config.yaml
hop_length: 160
mlp_ratio: 4
head_dim: 64
epochs: 45.2
final_lr_fraction: 0
Rows from block 2 of a small audio frame classifier, named by matrix and row number. Rows with one number belong to one neuron. Each number is 200 + 40 x the weight over its row's rms, rounded and kept within 0 to 999. All counts start at 0. After the name is the row's rms in percent of the matrix's.
Before each neuron's rows are labels from the 100 clips, of 14976, where the neuron reaches its highest value: "responds to" is what is common among them. Only what is clearly more common there than usual is listed. The data: synthesized solo parts of chorales (CocoChorales). In brackets: how many of the 100.
# fc1: first MLP up (model.blocks.2.ff1.fc1.weight, 512x128), inputs 0-127
# fc2: first MLP down (model.blocks.2.ff1.fc2.weight, 128x512, transposed), outputs 0-127

responds to: note C4 (100); tuba (45); note A#3 (31); bassoon (28)
fc1.333,145,266,151,213,255,256,175,204,216,191,184,253,217,171,250,171,189,170,173,147,166,150,143,152,151,257,231,203,162,113,259,250,223,187,241,221,248,165,151,245,149,159,249,195,213,238,249,266,208,286,70,217,223,232,181,187,196,241,188,177,234,142,201,236,186,197,209,201,175,278,187,184,199,171,180,211,196,220,257,242,170,206,219,214,223,211,191,191,218,228,175,191,245,142,126,168,227,190,231,235,198,167,140,170,297,130,262,173,224,224,220,255,203,114,231,230,198,218,195,235,217,226,192,252,262,222,265,239,183
fc2.333,160,158,183,211,213,187,117,188,235,112,249,182,196,185,197,199,254,237,246,212,116,152,234,150,184,216,231,127,161,226,264,221,159,193,136,238,202,174,254,253,211,168,177,256,187,189,227,196,220,269,169,171,162,185,217,174,236,212,175,209,184,225,111,223,132,190,152,176,209,261,183,254,228,207,242,160,233,140,177,211,143,199,125,192,207,207,189,192,143,180,214,229,196,190,260,158,205,194,307,261,111,172,211,226,216,234,211,167,213,228,205,157,254,234,225,101,210,202,204,205,216,66,201,211,218,244,206,200,228

responds to: tuba (79); note A#3 (47); note A3 (30); note A2 (27)
fc1.82,208,246,195,151,180,247,197,109,214,170,302,211,210,162,198,248,193,195,200,183,156,259,228,181,205,205,207,187,223,229,207,293,147,209,216,239,191,202,215,240,182,249,200,194,203,75,153,132,206,214,195,201,234,201,236,239,199,201,179,155,220,126,224,274,165,247,246,191,214,196,137,184,233,178,143,217,307,191,233,129,207,181,192,164,179,198,243,205,237,235,221,170,198,239,99,255,190,250,248,214,125,187,135,169,250,255,181,193,154,199,221,197,230,151,156,172,182,210,227,187,187,175,146,196,239,220,295,180,260
fc2.82,230,207,217,203,146,179,246,137,247,194,274,184,142,259,212,199,172,251,170,173,255,210,209,180,304,193,217,168,180,152,142,212,161,205,163,229,161,203,221,189,229,194,234,154,235,88,217,164,213,158,136,243,239,181,157,208,236,227,172,181,198,261,203,181,241,165,233,205,234,175,108,140,270,150,239,143,224,241,257,111,197,174,164,229,160,219,262,226,222,212,188,237,236,217,232,167,159,230,278,222,177,233,201,199,221,262,150,218,226,199,196,200,201,246,150,216,181,258,233,282,177,174,150,182,175,204,287,222,148

responds to: tuba (68); note A3 (38); note A#2 (28); note A#3 (27)
fc1.439,170,200,223,193,194,262,174,69,199,201,274,201,176,168,256,217,202,221,196,124,174,256,193,138,230,222,178,239,158,201,157,202,119,192,203,225,179,207,188,209,180,275,162,158,204,86,161,167,197,207,208,160,189,266,276,189,208,265,82,179,193,142,207,222,186,247,221,191,214,203,186,172,227,156,212,204,194,230,167,137,211,159,229,208,168,209,221,202,234,224,243,169,143,231,122,292,238,152,182,222,206,139,164,221,246,262,153,214,142,211,216,133,200,221,185,193,202,207,200,159,237,219,129,200,225,227,272,192,172
fc2.439,196,188,202,241,177,150,163,133,266,213,216,162,186,201,218,225,187,257,179,168,122,176,194,230,220,174,205,170,174,160,258,253,190,293,122,195,204,201,203,83,208,198,227,184,169,149,204,233,191,150,186,215,185,144,197,198,160,227,140,219,191,281,226,126,224,189,175,108,235,169,123,208,245,155,274,195,190,166,250,206,204,210,125,241,179,176,200,168,266,210,219,223,233,288,252,203,203,197,237,258,182,224,151,190,214,271,177,167,217,212,225,154,249,203,168,278,188,240,223,226,212,171,184,144,238,193,283,248,171

responds to: note C#4 (100); clarinet (88); note D#4 (77)
fc1.372,201,194,106,211,193,223,80,238,225,204,196,212,189,205,206,198,211,248,221,168,171,135,137,202,156,287,223,170,168,213,205,240,157,188,167,195,188,159,232,152,172,181,197,153,188,193,181,257,246,199,189,199,144,221,202,226,193,274,92,244,212,251,141,231,161,281,174,95,209,200,189,186,151,219,240,194,259,107,202,197,242,243,172,232,252,174,231,226,238,201,199,199,193,219,237,240,182,130,194,228,141,128,202,268,217,215,251,187,150,245,219,190,189,181,209,186,191,265,212,157,252,255,171,219,261,177,260,246,212
fc2.372,235,194,155,269,206,181,181,194,204,177,165,152,171,214,216,207,262,270,161,193,202,197,158,215,239,189,190,118,175,203,200,209,143,153,187,151,226,214,215,163,228,216,152,171,260,214,189,192,126,216,187,152,176,218,210,269,207,190,148,219,151,268,182,139,294,154,218,117,172,175,203,227,274,207,313,152,275,143,199,225,205,212,189,114,211,154,218,183,182,191,203,183,174,289,249,205,244,205,181,208,167,174,196,124,205,206,263,242,156,255,177,123,199,223,155,214,168,200,231,223,259,155,252,181,177,255,241,185,138

responds to: note E3 (100); bassoon (89); note A3 (38); note B3 (35)
fc1.407,182,179,182,162,162,212,211,133,185,180,159,168,193,172,230,267,192,242,189,176,185,158,210,194,203,162,211,192,190,262,193,243,161,204,236,162,203,218,193,164,155,186,191,217,170,240,268,157,144,230,212,178,210,180,152,172,195,217,225,293,258,208,240,177,167,38,182,182,191,221,150,196,208,131,257,213,208,242,182,106,117,181,232,223,205,166,289,147,218,165,112,243,278,233,269,178,185,221,234,154,140,129,167,182,210,194,284,240,178,188,279,219,200,216,227,182,219,199,213,198,200,235,180,198,170,206,148,160,187
fc2.407,237,161,122,210,211,233,226,228,170,179,240,149,181,213,198,213,112,182,238,210,232,170,274,227,212,166,186,185,183,159,215,252,162,241,226,173,251,127,151,181,215,150,126,274,180,246,194,240,226,218,141,226,246,225,251,155,254,110,266,212,241,215,213,190,152,162,218,185,186,206,191,200,260,157,201,160,228,154,116,249,183,174,151,255,182,198,280,240,215,160,145,208,212,247,223,167,189,146,258,193,143,184,263,221,211,169,219,254,187,218,206,168,222,298,225,169,162,191,235,130,176,159,248,205,246,148,242,189,161

responds to: note E3 (100); bassoon (99); note A3 (40); note B3 (36)
fc1.470,187,179,194,191,120,211,219,159,185,187,199,181,201,184,209,261,175,212,204,185,244,157,188,178,180,191,160,175,195,254,182,230,189,205,232,171,230,212,189,208,178,198,179,195,184,237,273,170,167,262,197,184,196,190,181,183,223,197,238,263,246,242,225,169,193,78,218,184,171,214,109,195,209,124,193,208,219,152,179,124,124,178,257,156,203,188,295,140,211,142,86,256,246,213,242,197,181,220,239,126,103,99,147,222,236,156,259,257,188,187,248,208,180,244,242,184,231,181,225,206,206,208,179,205,185,190,152,109,180
fc2.470,226,183,129,190,215,217,206,239,164,199,211,123,209,246,205,223,130,159,246,198,221,167,242,218,213,115,163,226,202,172,189,244,135,248,232,202,227,110,182,199,212,162,153,261,192,240,186,257,230,185,156,232,221,255,232,155,260,108,292,219,277,232,246,225,158,162,247,233,216,189,187,181,264,155,171,155,216,212,105,224,184,162,182,257,206,199,279,225,177,149,135,215,203,243,205,184,174,155,251,181,165,193,275,234,209,187,230,249,185,203,204,173,222,251,207,179,141,167,247,144,180,191,207,202,217,127,262,189,148

responds to: note B4 (100); note A4 (46); note C#5 (35); instrument: violin (34)
fc1.253,164,191,228,231,168,190,175,84,192,196,197,209,143,215,184,117,213,234,197,196,194,241,189,265,215,151,159,208,160,126,187,181,184,185,219,197,132,199,187,153,200,162,195,140,208,148,244,164,152,109,173,229,174,173,298,194,172,209,162,208,190,231,184,175,181,103,192,209,187,195,200,162,227,185,208,176,215,204,175,185,126,158,224,108,114,156,183,97,166,122,236,258,200,147,195,201,188,156,252,172,210,246,223,162,193,187,301,224,259,213,212,164,186,194,247,219,213,182,275,244,226,196,161,193,154,187,214,233,256
fc2.253,201,230,193,138,181,236,161,194,197,221,177,226,207,163,204,226,198,242,91,180,46,182,153,163,196,213,154,228,154,159,261,193,136,288,202,287,295,144,164,193,232,186,120,203,206,206,167,237,214,220,188,176,251,251,275,207,215,172,222,206,233,180,178,196,158,232,272,223,202,205,199,206,197,268,152,216,175,184,190,279,207,232,193,209,213,144,147,199,134,190,233,226,155,245,193,213,170,256,193,274,160,186,150,256,226,125,208,186,210,200,206,200,129,165,177,191,250,172,242,192,187,191,167,177,195,213,237,252,207

responds to: note C#4 (98); clarinet (88); note D#4 (75)
fc1.371,106,261,143,252,194,236,67,207,232,213,203,182,255,196,219,147,242,199,246,187,196,159,176,167,114,295,161,174,166,213,183,217,179,126,184,145,249,179,206,130,201,212,217,187,199,217,170,238,197,227,197,203,173,199,202,210,227,223,209,266,228,197,188,169,187,186,192,65,96,308,156,197,202,204,189,189,159,155,193,186,180,206,167,216,192,207,209,187,251,265,208,256,236,184,209,216,211,159,221,243,167,140,227,179,233,210,220,230,149,243,233,147,189,201,225,178,125,277,210,165,239,195,261,196,244,216,275,203,244
fc2.371,106,193,189,307,162,212,138,243,176,252,207,146,243,239,230,197,227,198,216,164,160,148,237,206,227,224,177,178,223,183,308,200,169,241,209,202,325,177,176,137,157,178,130,260,220,199,175,151,174,188,212,160,259,194,210,239,212,270,176,154,207,310,172,144,201,171,243,149,221,107,191,254,181,264,288,186,196,158,199,236,246,236,197,204,249,136,224,204,213,206,180,205,151,220,275,202,207,161,146,264,203,200,167,197,228,208,219,207,137,257,164,133,197,205,178,167,189,215,204,232,191,206,176,221,240,198,196,193,167

responds to: note F5 (100); trumpet (73); note D#5 (57)
fc1.242,170,204,184,178,208,191,172,164,265,200,197,236,200,269,166,220,251,309,275,172,178,181,182,221,194,182,183,179,205,243,201,227,201,188,186,195,148,176,220,200,229,177,225,242,219,222,193,304,206,226,211,177,65,199,169,242,189,158,90,278,245,130,205,204,183,185,236,173,206,186,209,193,242,144,143,234,164,189,186,160,134,183,189,203,261,253,170,190,212,262,201,246,156,164,147,139,152,147,220,255,222,131,255,190,201,237,199,229,205,197,211,219,220,184,226,206,170,240,257,136,176,164,226,206,168,218,309,268,208
fc2.242,181,278,141,197,212,194,228,168,171,172,152,175,215,241,120,259,198,245,187,203,159,234,118,183,131,289,158,233,221,209,190,202,213,106,243,188,178,231,180,266,208,153,221,197,222,194,207,175,205,230,175,99,205,185,148,204,160,182,168,301,197,187,178,218,187,262,237,233,224,239,159,170,217,184,146,248,185,209,284,107,197,224,258,149,226,234,215,237,173,225,264,202,153,203,238,195,124,173,282,266,256,216,226,197,254,202,168,213,185,235,213,222,142,219,207,166,175,223,198,235,205,144,197,221,176,256,261,220,176

responds to: note A#5 (65); violin (63); note G5 (36); instrument: bassoon (35)
fc1.221,193,185,204,246,152,152,211,162,184,202,273,155,265,187,211,82,188,227,178,157,207,190,244,149,168,259,166,223,211,222,188,184,195,163,203,198,277,170,188,116,157,221,147,223,293,214,262,259,202,201,190,125,190,232,231,218,196,133,220,165,170,177,227,201,213,195,247,171,155,211,194,249,230,218,201,281,220,154,184,210,164,124,164,164,184,156,174,107,152,250,135,234,216,225,261,238,223,160,149,224,154,208,219,219,233,138,195,188,175,214,214,131,207,231,162,251,154,199,175,119,281,183,225,189,224,228,166,242,177
fc2.221,218,170,117,202,235,213,267,141,188,161,277,206,151,145,225,243,225,205,202,196,231,182,229,204,226,301,195,177,189,217,149,185,235,109,174,203,263,212,126,230,216,199,206,186,209,247,172,182,191,221,163,159,232,200,228,199,241,207,199,197,196,192,213,228,235,241,262,218,141,194,198,249,279,172,222,274,179,165,159,156,229,222,220,153,163,182,140,158,165,125,197,205,178,206,191,172,263,258,245,160,184,259,154,102,181,143,245,291,153,225,231,186,207,207,203,190,191,181,232,123,253,180,168,279,235,285,186,201,208

responds to: note G5 (100); violin (80); note F5 (35)
fc1.75,167,197,151,172,267,231,120,177,198,189,174,213,179,182,215,204,196,212,265,181,134,207,193,193,257,192,180,231,96,231,245,144,184,196,210,207,244,187,249,137,118,222,154,227,203,158,151,179,125,196,216,170,165,185,189,198,165,251,163,221,227,173,176,241,178,220,265,210,168,135,209,128,217,148,199,200,222,208,166,217,243,237,237,243,198,151,197,190,203,194,166,123,136,233,119,207,124,244,309,190,211,236,263,223,202,178,216,181,224,160,217,157,172,191,87,223,222,289,170,174,292,209,223,220,182,166,196,183,207
fc2.75,172,229,118,170,227,181,158,235,190,224,211,261,217,174,179,202,150,193,165,191,138,201,192,223,237,217,269,250,235,146,225,180,220,181,258,213,256,253,210,226,194,198,219,210,209,203,221,260,118,177,158,215,106,176,183,251,140,241,196,274,222,174,126,180,146,187,240,174,182,185,160,219,177,230,181,166,237,203,129,224,223,199,171,160,171,139,147,220,238,285,127,189,158,222,186,154,166,201,303,159,163,243,257,233,257,191,234,214,203,253,232,247,193,211,198,223,268,243,94,214,206,243,166,230,245,163,149,192,163

responds to: note C3 (85); note G3 (68); note F3 (45); tuba (40)
fc1.29,168,196,196,169,182,167,172,210,217,146,129,168,219,176,219,109,259,272,161,216,214,122,233,248,225,210,235,159,155,259,199,215,253,170,163,159,227,211,286,245,203,211,254,157,202,198,179,175,225,179,105,231,182,141,206,211,217,186,256,244,178,267,179,150,183,194,196,169,216,227,188,174,182,190,262,232,209,264,273,205,232,240,185,222,131,179,184,205,216,146,245,124,202,173,264,143,206,215,202,185,231,261,175,211,162,228,164,171,251,160,216,251,228,211,155,197,222,194,156,318,260,144,256,184,162,240,169,171,261
fc2.29,201,162,167,183,196,239,201,222,187,115,125,199,192,252,282,136,208,197,195,102,171,214,242,198,239,184,225,237,158,204,242,252,231,222,215,167,218,157,163,168,218,179,235,288,260,197,156,170,216,251,169,165,161,246,197,174,210,272,194,257,266,205,212,126,193,196,261,170,189,154,189,252,214,213,225,168,240,173,288,211,148,253,235,208,221,189,204,213,201,183,213,240,220,298,235,123,162,185,233,142,132,219,160,121,246,178,157,222,235,259,244,182,209,194,229,235,170,220,215,229,166,155,189,257,227,171,220,162,272

responds to: note C#4 (100); note D#4 (61); clarinet (36)
fc1.125,175,220,150,228,153,193,89,182,249,170,221,177,209,203,260,196,224,222,311,166,175,101,169,211,199,204,189,172,189,238,217,210,172,186,206,215,168,142,204,102,137,223,192,209,182,214,151,201,132,224,207,223,174,216,188,214,259,251,84,93,208,161,224,226,170,192,201,141,205,205,202,179,165,208,237,204,168,122,205,214,247,193,199,190,223,152,259,203,208,202,196,181,206,223,167,195,208,169,168,201,178,150,189,163,173,285,244,254,159,211,210,157,220,201,165,171,189,293,240,132,240,230,161,216,248,214,288,131,196
fc2.125,190,137,134,239,163,213,185,214,216,215,209,163,231,188,145,209,221,257,136,154,229,187,154,232,220,186,159,187,156,197,230,185,166,201,241,145,265,177,172,107,210,210,117,237,247,207,205,210,141,233,190,169,164,249,254,242,220,218,154,171,174,222,172,143,182,167,241,118,191,204,237,205,180,208,270,226,258,133,193,295,213,281,211,163,183,165,207,140,206,214,205,164,216,295,236,241,154,180,126,207,169,206,171,201,192,146,267,226,168,240,182,104,230,245,202,247,204,226,281,168,217,182,280,204,190,209,206,173,174

responds to: note E3 (100); bassoon (66); note B3 (39); note F#3 (35)
fc1.445,164,184,194,184,157,190,206,86,188,212,144,174,200,184,210,276,209,252,198,177,171,161,172,179,210,184,193,194,192,245,207,244,155,212,199,163,196,244,185,154,160,183,198,242,160,239,268,160,144,212,200,189,196,169,157,183,197,204,220,279,256,214,229,167,151,40,211,192,211,206,122,214,189,148,225,196,214,200,171,114,116,197,201,212,219,174,308,152,205,202,100,245,245,237,238,200,182,245,266,191,126,145,146,180,221,189,289,225,158,200,251,225,179,242,228,172,214,176,230,222,214,230,174,215,176,216,165,176,200
fc2.445,209,154,123,201,195,210,231,252,189,180,223,145,161,205,209,222,121,173,224,180,241,178,260,239,219,171,205,178,237,153,210,245,153,244,193,158,225,162,163,184,254,139,144,241,173,241,193,253,231,196,144,211,227,224,257,156,265,100,279,215,248,235,208,196,163,149,185,184,174,220,207,189,273,160,223,181,246,163,111,236,179,165,154,254,172,197,294,211,207,156,141,211,219,245,208,151,180,176,252,170,143,194,268,229,190,184,227,275,180,201,202,166,232,285,184,188,147,194,225,153,184,154,263,195,231,163,241,203,144

responds to: note A#5 (92); violin (63); note G#5 (46); note G5 (44)
fc1.434,155,226,218,191,155,183,214,184,190,187,194,296,206,167,207,167,174,235,138,175,209,228,213,271,164,236,201,169,156,82,196,205,210,179,222,171,238,214,192,204,150,263,182,207,201,215,128,192,208,178,166,151,171,188,241,184,168,178,189,96,195,236,138,189,235,261,273,174,166,149,184,227,156,194,162,186,181,144,183,198,171,165,165,195,119,208,197,240,222,181,241,177,238,193,135,240,217,126,171,184,225,205,132,186,282,132,155,225,208,191,207,203,174,207,153,243,177,201,130,170,322,173,185,191,284,278,160,142,189
fc2.434,164,275,173,193,198,191,176,119,176,273,219,200,209,162,223,216,233,225,164,276,208,201,244,199,212,226,206,175,217,195,162,147,182,163,171,209,209,210,154,158,220,160,217,77,188,308,143,312,174,133,239,170,197,165,231,219,237,177,224,136,207,222,205,272,251,244,238,225,203,173,158,179,205,191,253,232,135,243,167,192,197,170,186,197,181,232,118,192,180,192,261,242,153,185,173,299,240,229,191,225,241,207,145,237,185,236,186,153,201,195,213,206,182,139,143,197,193,140,246,178,205,209,167,158,304,234,200,217,214

responds to: note C3 (85); note G3 (70); note F3 (45); note C4 (41)
fc1.300,165,196,188,134,174,178,207,246,205,173,162,182,239,214,277,142,226,273,186,184,164,158,186,223,235,184,222,216,175,243,208,181,210,226,191,111,205,205,307,248,213,225,202,171,201,147,149,200,206,159,170,230,174,218,174,174,203,255,252,300,202,256,233,156,189,230,171,138,196,255,187,212,180,190,251,197,225,209,312,232,252,238,184,293,137,203,154,209,213,145,228,135,192,210,261,183,208,196,148,241,226,243,157,214,174,230,171,158,285,191,225,237,237,196,215,205,225,168,161,267,326,165,185,200,173,201,150,190,205
fc2.300,193,103,168,124,146,181,235,255,197,108,151,206,211,233,236,183,164,223,172,178,161,162,272,220,183,161,203,235,215,132,250,214,214,217,259,87,210,160,167,193,197,259,196,234,212,164,225,202,226,204,165,171,155,267,211,137,172,232,227,268,226,194,225,220,176,162,228,241,252,164,229,202,215,206,198,152,220,181,235,243,61,188,226,243,227,214,213,223,176,189,220,223,224,212,199,193,144,161,272,160,185,226,129,191,167,131,194,170,231,259,220,202,190,208,216,215,141,250,196,250,240,164,220,252,218,144,219,147,264

responds to: note C4 (86); note C#4 (41); note A#3 (37); bassoon (35)
fc1.235,189,186,171,70,227,202,207,147,207,152,165,192,167,137,144,188,247,210,236,224,182,146,158,223,201,227,198,251,232,148,91,190,253,213,209,197,203,214,216,228,234,170,204,192,216,217,254,333,164,274,179,212,191,203,159,197,181,229,189,271,304,214,199,91,152,189,196,229,214,271,169,168,222,225,226,216,157,223,268,172,144,191,216,178,227,251,145,205,173,285,153,160,157,184,186,189,206,155,237,244,188,139,215,122,198,153,261,196,190,200,226,204,267,210,178,185,216,201,203,184,180,196,188,203,174,207,181,224,162
fc2.235,199,243,160,185,219,188,166,137,240,117,182,207,198,175,104,260,155,228,175,210,102,220,199,205,171,250,191,173,279,199,148,214,209,192,242,200,184,163,184,263,183,130,220,227,207,157,212,182,204,243,200,239,168,155,173,137,199,195,177,164,198,182,163,237,210,261,161,235,230,258,179,236,189,138,188,206,188,223,192,205,174,210,185,112,237,258,214,275,218,134,217,215,219,242,272,175,191,206,292,204,175,227,257,212,254,221,161,217,243,211,167,250,212,193,261,116,161,184,247,258,269,100,222,228,170,247,190,245,212

responds to: note G5 (100); violin (67); note F#5 (59); note E5 (41)
fc1.431,158,201,162,153,194,214,159,209,215,154,201,234,184,192,186,177,222,212,290,216,173,201,148,140,159,257,196,218,134,197,191,163,196,86,240,219,249,205,202,259,107,204,133,176,236,187,233,231,163,257,195,155,194,218,195,236,209,252,161,186,237,194,154,218,167,180,301,165,230,150,198,181,200,202,178,177,232,227,183,210,182,208,269,220,269,197,159,183,141,238,177,214,194,190,208,215,116,217,217,136,114,213,223,209,270,156,138,168,204,251,248,198,132,235,212,177,180,291,177,140,226,227,157,228,200,214,158,88,203
fc2.431,145,264,181,234,206,175,132,244,185,182,233,230,256,213,213,200,208,149,184,218,113,232,236,211,203,191,224,301,212,215,275,216,171,107,191,209,266,247,275,276,164,219,205,274,197,185,187,213,121,215,198,204,155,178,212,179,197,189,203,197,192,148,127,220,153,207,249,198,199,251,160,165,209,219,184,207,236,200,215,112,223,205,179,150,171,114,202,199,221,267,115,159,135,218,252,131,186,204,235,154,173,244,248,233,217,210,201,164,170,270,219,251,141,213,198,182,241,232,128,270,219,198,189,154,214,170,188,195,139

responds to: note A#5 (100); note G#5 (60); note G5 (34); instrument: flute (34)
fc1.406,146,207,187,162,138,152,231,156,205,175,182,231,212,150,180,172,209,229,180,151,225,251,201,203,196,247,197,212,192,156,204,187,229,149,220,142,240,211,218,199,190,204,202,143,306,158,248,210,149,143,218,163,180,196,226,279,157,139,217,174,237,217,166,248,189,243,266,194,171,221,150,160,257,165,202,178,186,204,198,74,133,155,217,155,131,157,224,162,178,184,147,225,182,226,153,152,152,238,258,178,214,210,185,183,284,179,186,239,212,219,216,195,238,196,145,268,126,201,162,242,212,134,210,208,222,334,149,192,221
fc2.406,166,215,110,179,112,185,222,148,167,180,236,177,222,187,210,216,193,195,125,210,280,227,258,278,232,207,166,220,195,262,177,145,207,174,163,163,250,142,126,212,245,200,164,155,263,307,212,249,195,217,188,223,256,229,249,141,251,234,257,181,222,236,182,240,151,242,237,214,164,170,176,189,239,181,273,197,182,227,183,173,216,161,149,203,176,252,135,154,139,142,147,225,142,208,217,264,193,161,190,208,174,207,116,181,179,115,200,204,176,173,212,221,183,176,172,231,220,150,171,171,260,190,147,189,255,225,222,182,206

responds to: note F5 (100); violin (72); note D#5 (50); note G5 (44)
fc1.150,190,238,207,130,214,188,201,83,243,183,148,184,172,154,203,196,226,210,263,153,192,122,205,253,190,216,186,174,234,244,145,247,181,209,131,137,183,186,199,130,222,158,239,162,207,221,265,234,213,193,224,139,159,229,195,179,146,254,112,212,259,201,225,198,204,225,152,204,186,178,188,234,231,170,226,284,136,213,188,124,210,198,186,204,237,228,163,201,150,240,215,165,117,164,206,225,210,193,253,271,243,189,238,117,162,176,235,205,191,170,230,130,225,210,176,253,189,190,319,161,190,190,263,215,170,200,235,192,160
fc2.150,204,209,141,137,269,164,253,162,229,173,148,134,245,163,120,249,165,172,164,172,163,187,189,257,144,214,138,236,196,185,208,195,204,204,254,156,239,188,169,191,179,174,176,196,257,214,235,205,89,195,218,118,159,276,200,110,106,150,206,162,260,165,180,201,158,275,201,243,201,179,218,172,198,163,154,245,169,245,266,235,164,239,220,190,162,191,238,213,181,250,217,191,131,257,177,231,149,181,241,219,232,226,219,238,204,136,137,215,224,213,174,200,167,221,197,209,178,274,223,230,195,189,255,215,210,199,200,276,180

responds to: note C4 (51); note G#4 (50); horn (48); instrument: tuba (29)
fc1.92,158,219,210,199,189,202,162,187,225,159,164,213,164,186,224,248,265,256,243,186,168,221,202,213,171,196,194,199,285,183,194,215,214,238,217,214,139,176,217,213,244,201,317,202,188,224,209,277,165,211,196,214,140,212,163,156,139,276,105,204,247,199,207,151,190,224,216,176,141,280,185,195,202,179,244,174,191,197,338,227,252,199,194,216,190,233,167,187,209,242,128,204,248,216,155,169,230,205,156,231,234,97,213,179,181,182,316,205,225,184,218,236,241,162,208,128,170,234,275,232,257,207,152,153,188,207,253,197,174
fc2.92,151,201,114,140,216,163,155,267,169,179,214,198,213,199,175,201,216,240,225,189,183,162,255,255,148,178,185,202,145,186,248,232,209,204,278,220,210,209,240,193,171,169,263,307,136,218,188,216,117,205,179,138,178,213,168,200,174,221,219,200,222,165,188,200,161,192,224,252,147,248,163,183,290,211,190,287,230,146,242,198,150,208,211,176,200,126,127,212,231,279,191,272,198,294,199,244,191,183,204,212,215,189,190,184,224,218,242,229,226,246,200,242,227,237,129,149,180,161,183,190,236,131,255,188,225,273,145,244,132

responds to: note C3 (85); note G3 (65); tuba (44); note F3 (43)
fc1.344,160,219,236,167,191,173,216,246,201,171,157,185,225,228,262,148,197,278,190,180,166,129,202,222,197,213,207,183,150,240,211,192,236,200,159,123,178,200,232,166,215,181,240,139,192,172,246,167,195,185,154,202,167,168,191,178,156,250,205,294,219,308,152,215,196,207,163,113,185,209,235,191,176,180,286,211,230,206,274,215,228,228,169,275,119,190,140,218,211,191,236,124,189,196,260,226,198,190,129,274,196,217,197,225,161,217,217,181,251,186,218,238,205,198,187,234,195,185,198,326,337,185,176,191,160,179,174,210,230
fc2.344,185,153,170,137,145,176,222,243,240,138,148,216,178,246,240,199,203,239,177,145,127,177,230,145,257,215,191,229,193,134,250,208,241,203,171,123,186,231,151,196,218,235,234,214,208,157,246,180,234,183,126,197,141,198,191,142,165,273,192,271,214,163,248,138,182,246,273,185,224,177,253,220,146,183,226,169,160,206,241,257,158,179,219,226,187,190,158,230,173,166,238,256,217,172,203,137,186,188,234,141,220,242,124,206,181,184,188,176,237,290,219,212,154,187,223,165,164,209,161,293,251,176,162,191,265,102,215,183,203

responds to: note C4 (100); cello (65); note D4 (41); note A#3 (28)
fc1.319,172,218,180,199,227,238,181,203,256,208,169,208,164,179,184,213,159,183,257,196,154,197,149,177,179,203,179,248,230,96,224,174,141,160,259,218,240,235,209,197,189,188,183,190,199,207,276,253,172,207,160,180,181,182,194,176,161,254,182,189,278,237,177,136,150,207,179,224,162,293,261,218,174,205,248,196,226,180,287,261,131,200,208,134,240,200,141,185,206,276,96,168,168,190,226,254,185,253,145,201,194,125,207,166,167,208,301,185,217,214,200,180,209,231,157,166,232,199,177,195,210,340,178,165,210,202,211,199,142
fc2.319,222,178,144,229,222,217,196,206,256,195,180,174,198,175,157,220,177,252,200,161,115,211,212,195,197,210,286,176,217,162,200,253,129,210,231,240,252,156,207,173,204,182,171,217,179,187,214,235,219,254,182,186,223,220,193,164,222,265,156,127,189,215,176,188,151,195,147,139,174,252,204,251,284,152,270,146,287,133,197,231,147,234,116,173,228,202,214,243,196,143,182,194,218,286,178,193,233,221,237,213,168,192,247,180,264,213,255,236,306,210,212,128,288,173,231,162,147,157,246,178,238,202,262,201,190,214,150,242,203

responds to: tuba (68); note C3 (63); note G3 (51); note F3 (30)
fc1.73,192,209,201,189,179,186,189,232,197,208,181,210,211,236,205,175,224,181,146,151,176,185,202,238,244,176,196,170,159,232,277,221,235,214,197,202,180,234,255,207,183,235,209,100,206,190,259,151,192,182,138,235,190,150,213,223,175,196,194,253,205,278,123,161,184,259,197,176,205,197,219,191,173,162,171,136,262,229,246,232,184,212,180,245,93,187,152,234,221,172,248,143,240,182,176,225,240,161,204,168,254,262,189,179,188,249,234,194,228,210,202,220,158,219,174,229,220,160,179,326,392,159,157,197,183,198,148,195,191
fc2.73,221,213,147,169,208,154,169,222,207,204,142,214,210,236,263,217,237,209,175,151,180,116,226,188,186,185,166,208,193,172,249,175,229,238,140,139,216,172,149,133,257,245,273,215,201,157,205,245,227,132,134,143,99,230,204,180,159,245,221,269,208,219,269,139,236,180,268,205,219,152,202,198,186,208,211,230,132,206,214,302,223,200,204,220,215,210,120,232,170,155,207,254,207,198,188,190,178,219,254,229,214,238,114,203,212,216,220,111,229,274,235,171,196,170,178,222,136,213,193,266,246,184,202,207,291,182,206,153,204

responds to: note D#3 (100); bassoon (100); note G#3 (46); note A#3 (42)
fc1.227,180,204,211,246,194,224,224,181,177,191,290,202,257,210,195,255,233,175,291,203,197,235,233,162,226,243,174,171,254,267,260,123,186,159,177,178,217,140,210,265,215,156,172,235,272,130,115,197,265,192,206,199,187,190,166,179,277,147,247,173,189,149,240,288,216,212,204,223,184,204,240,162,198,175,193,200,188,195,205,171,260,198,214,194,244,107,169,174,215,186,186,157,155,188,209,190,213,231,218,186,214,218,230,260,211,215,300,168,163,177,196,152,236,71,251,213,142,181,260,112,181,169,191,228,186,206,189,233,205
fc2.227,213,239,142,236,231,251,211,163,241,228,226,163,221,202,206,216,197,157,251,164,114,194,278,151,134,227,256,119,212,192,241,233,153,268,105,200,233,187,168,153,209,230,118,239,211,206,209,204,296,223,232,167,188,207,185,148,235,242,223,232,200,274,241,204,210,233,196,160,206,158,208,282,223,216,202,183,245,107,221,206,196,179,114,225,253,201,94,178,192,220,200,240,148,227,243,169,240,193,219,165,232,220,209,171,200,201,251,135,115,212,232,123,190,138,214,218,170,194,210,209,257,203,173,218,187,191,199,188,213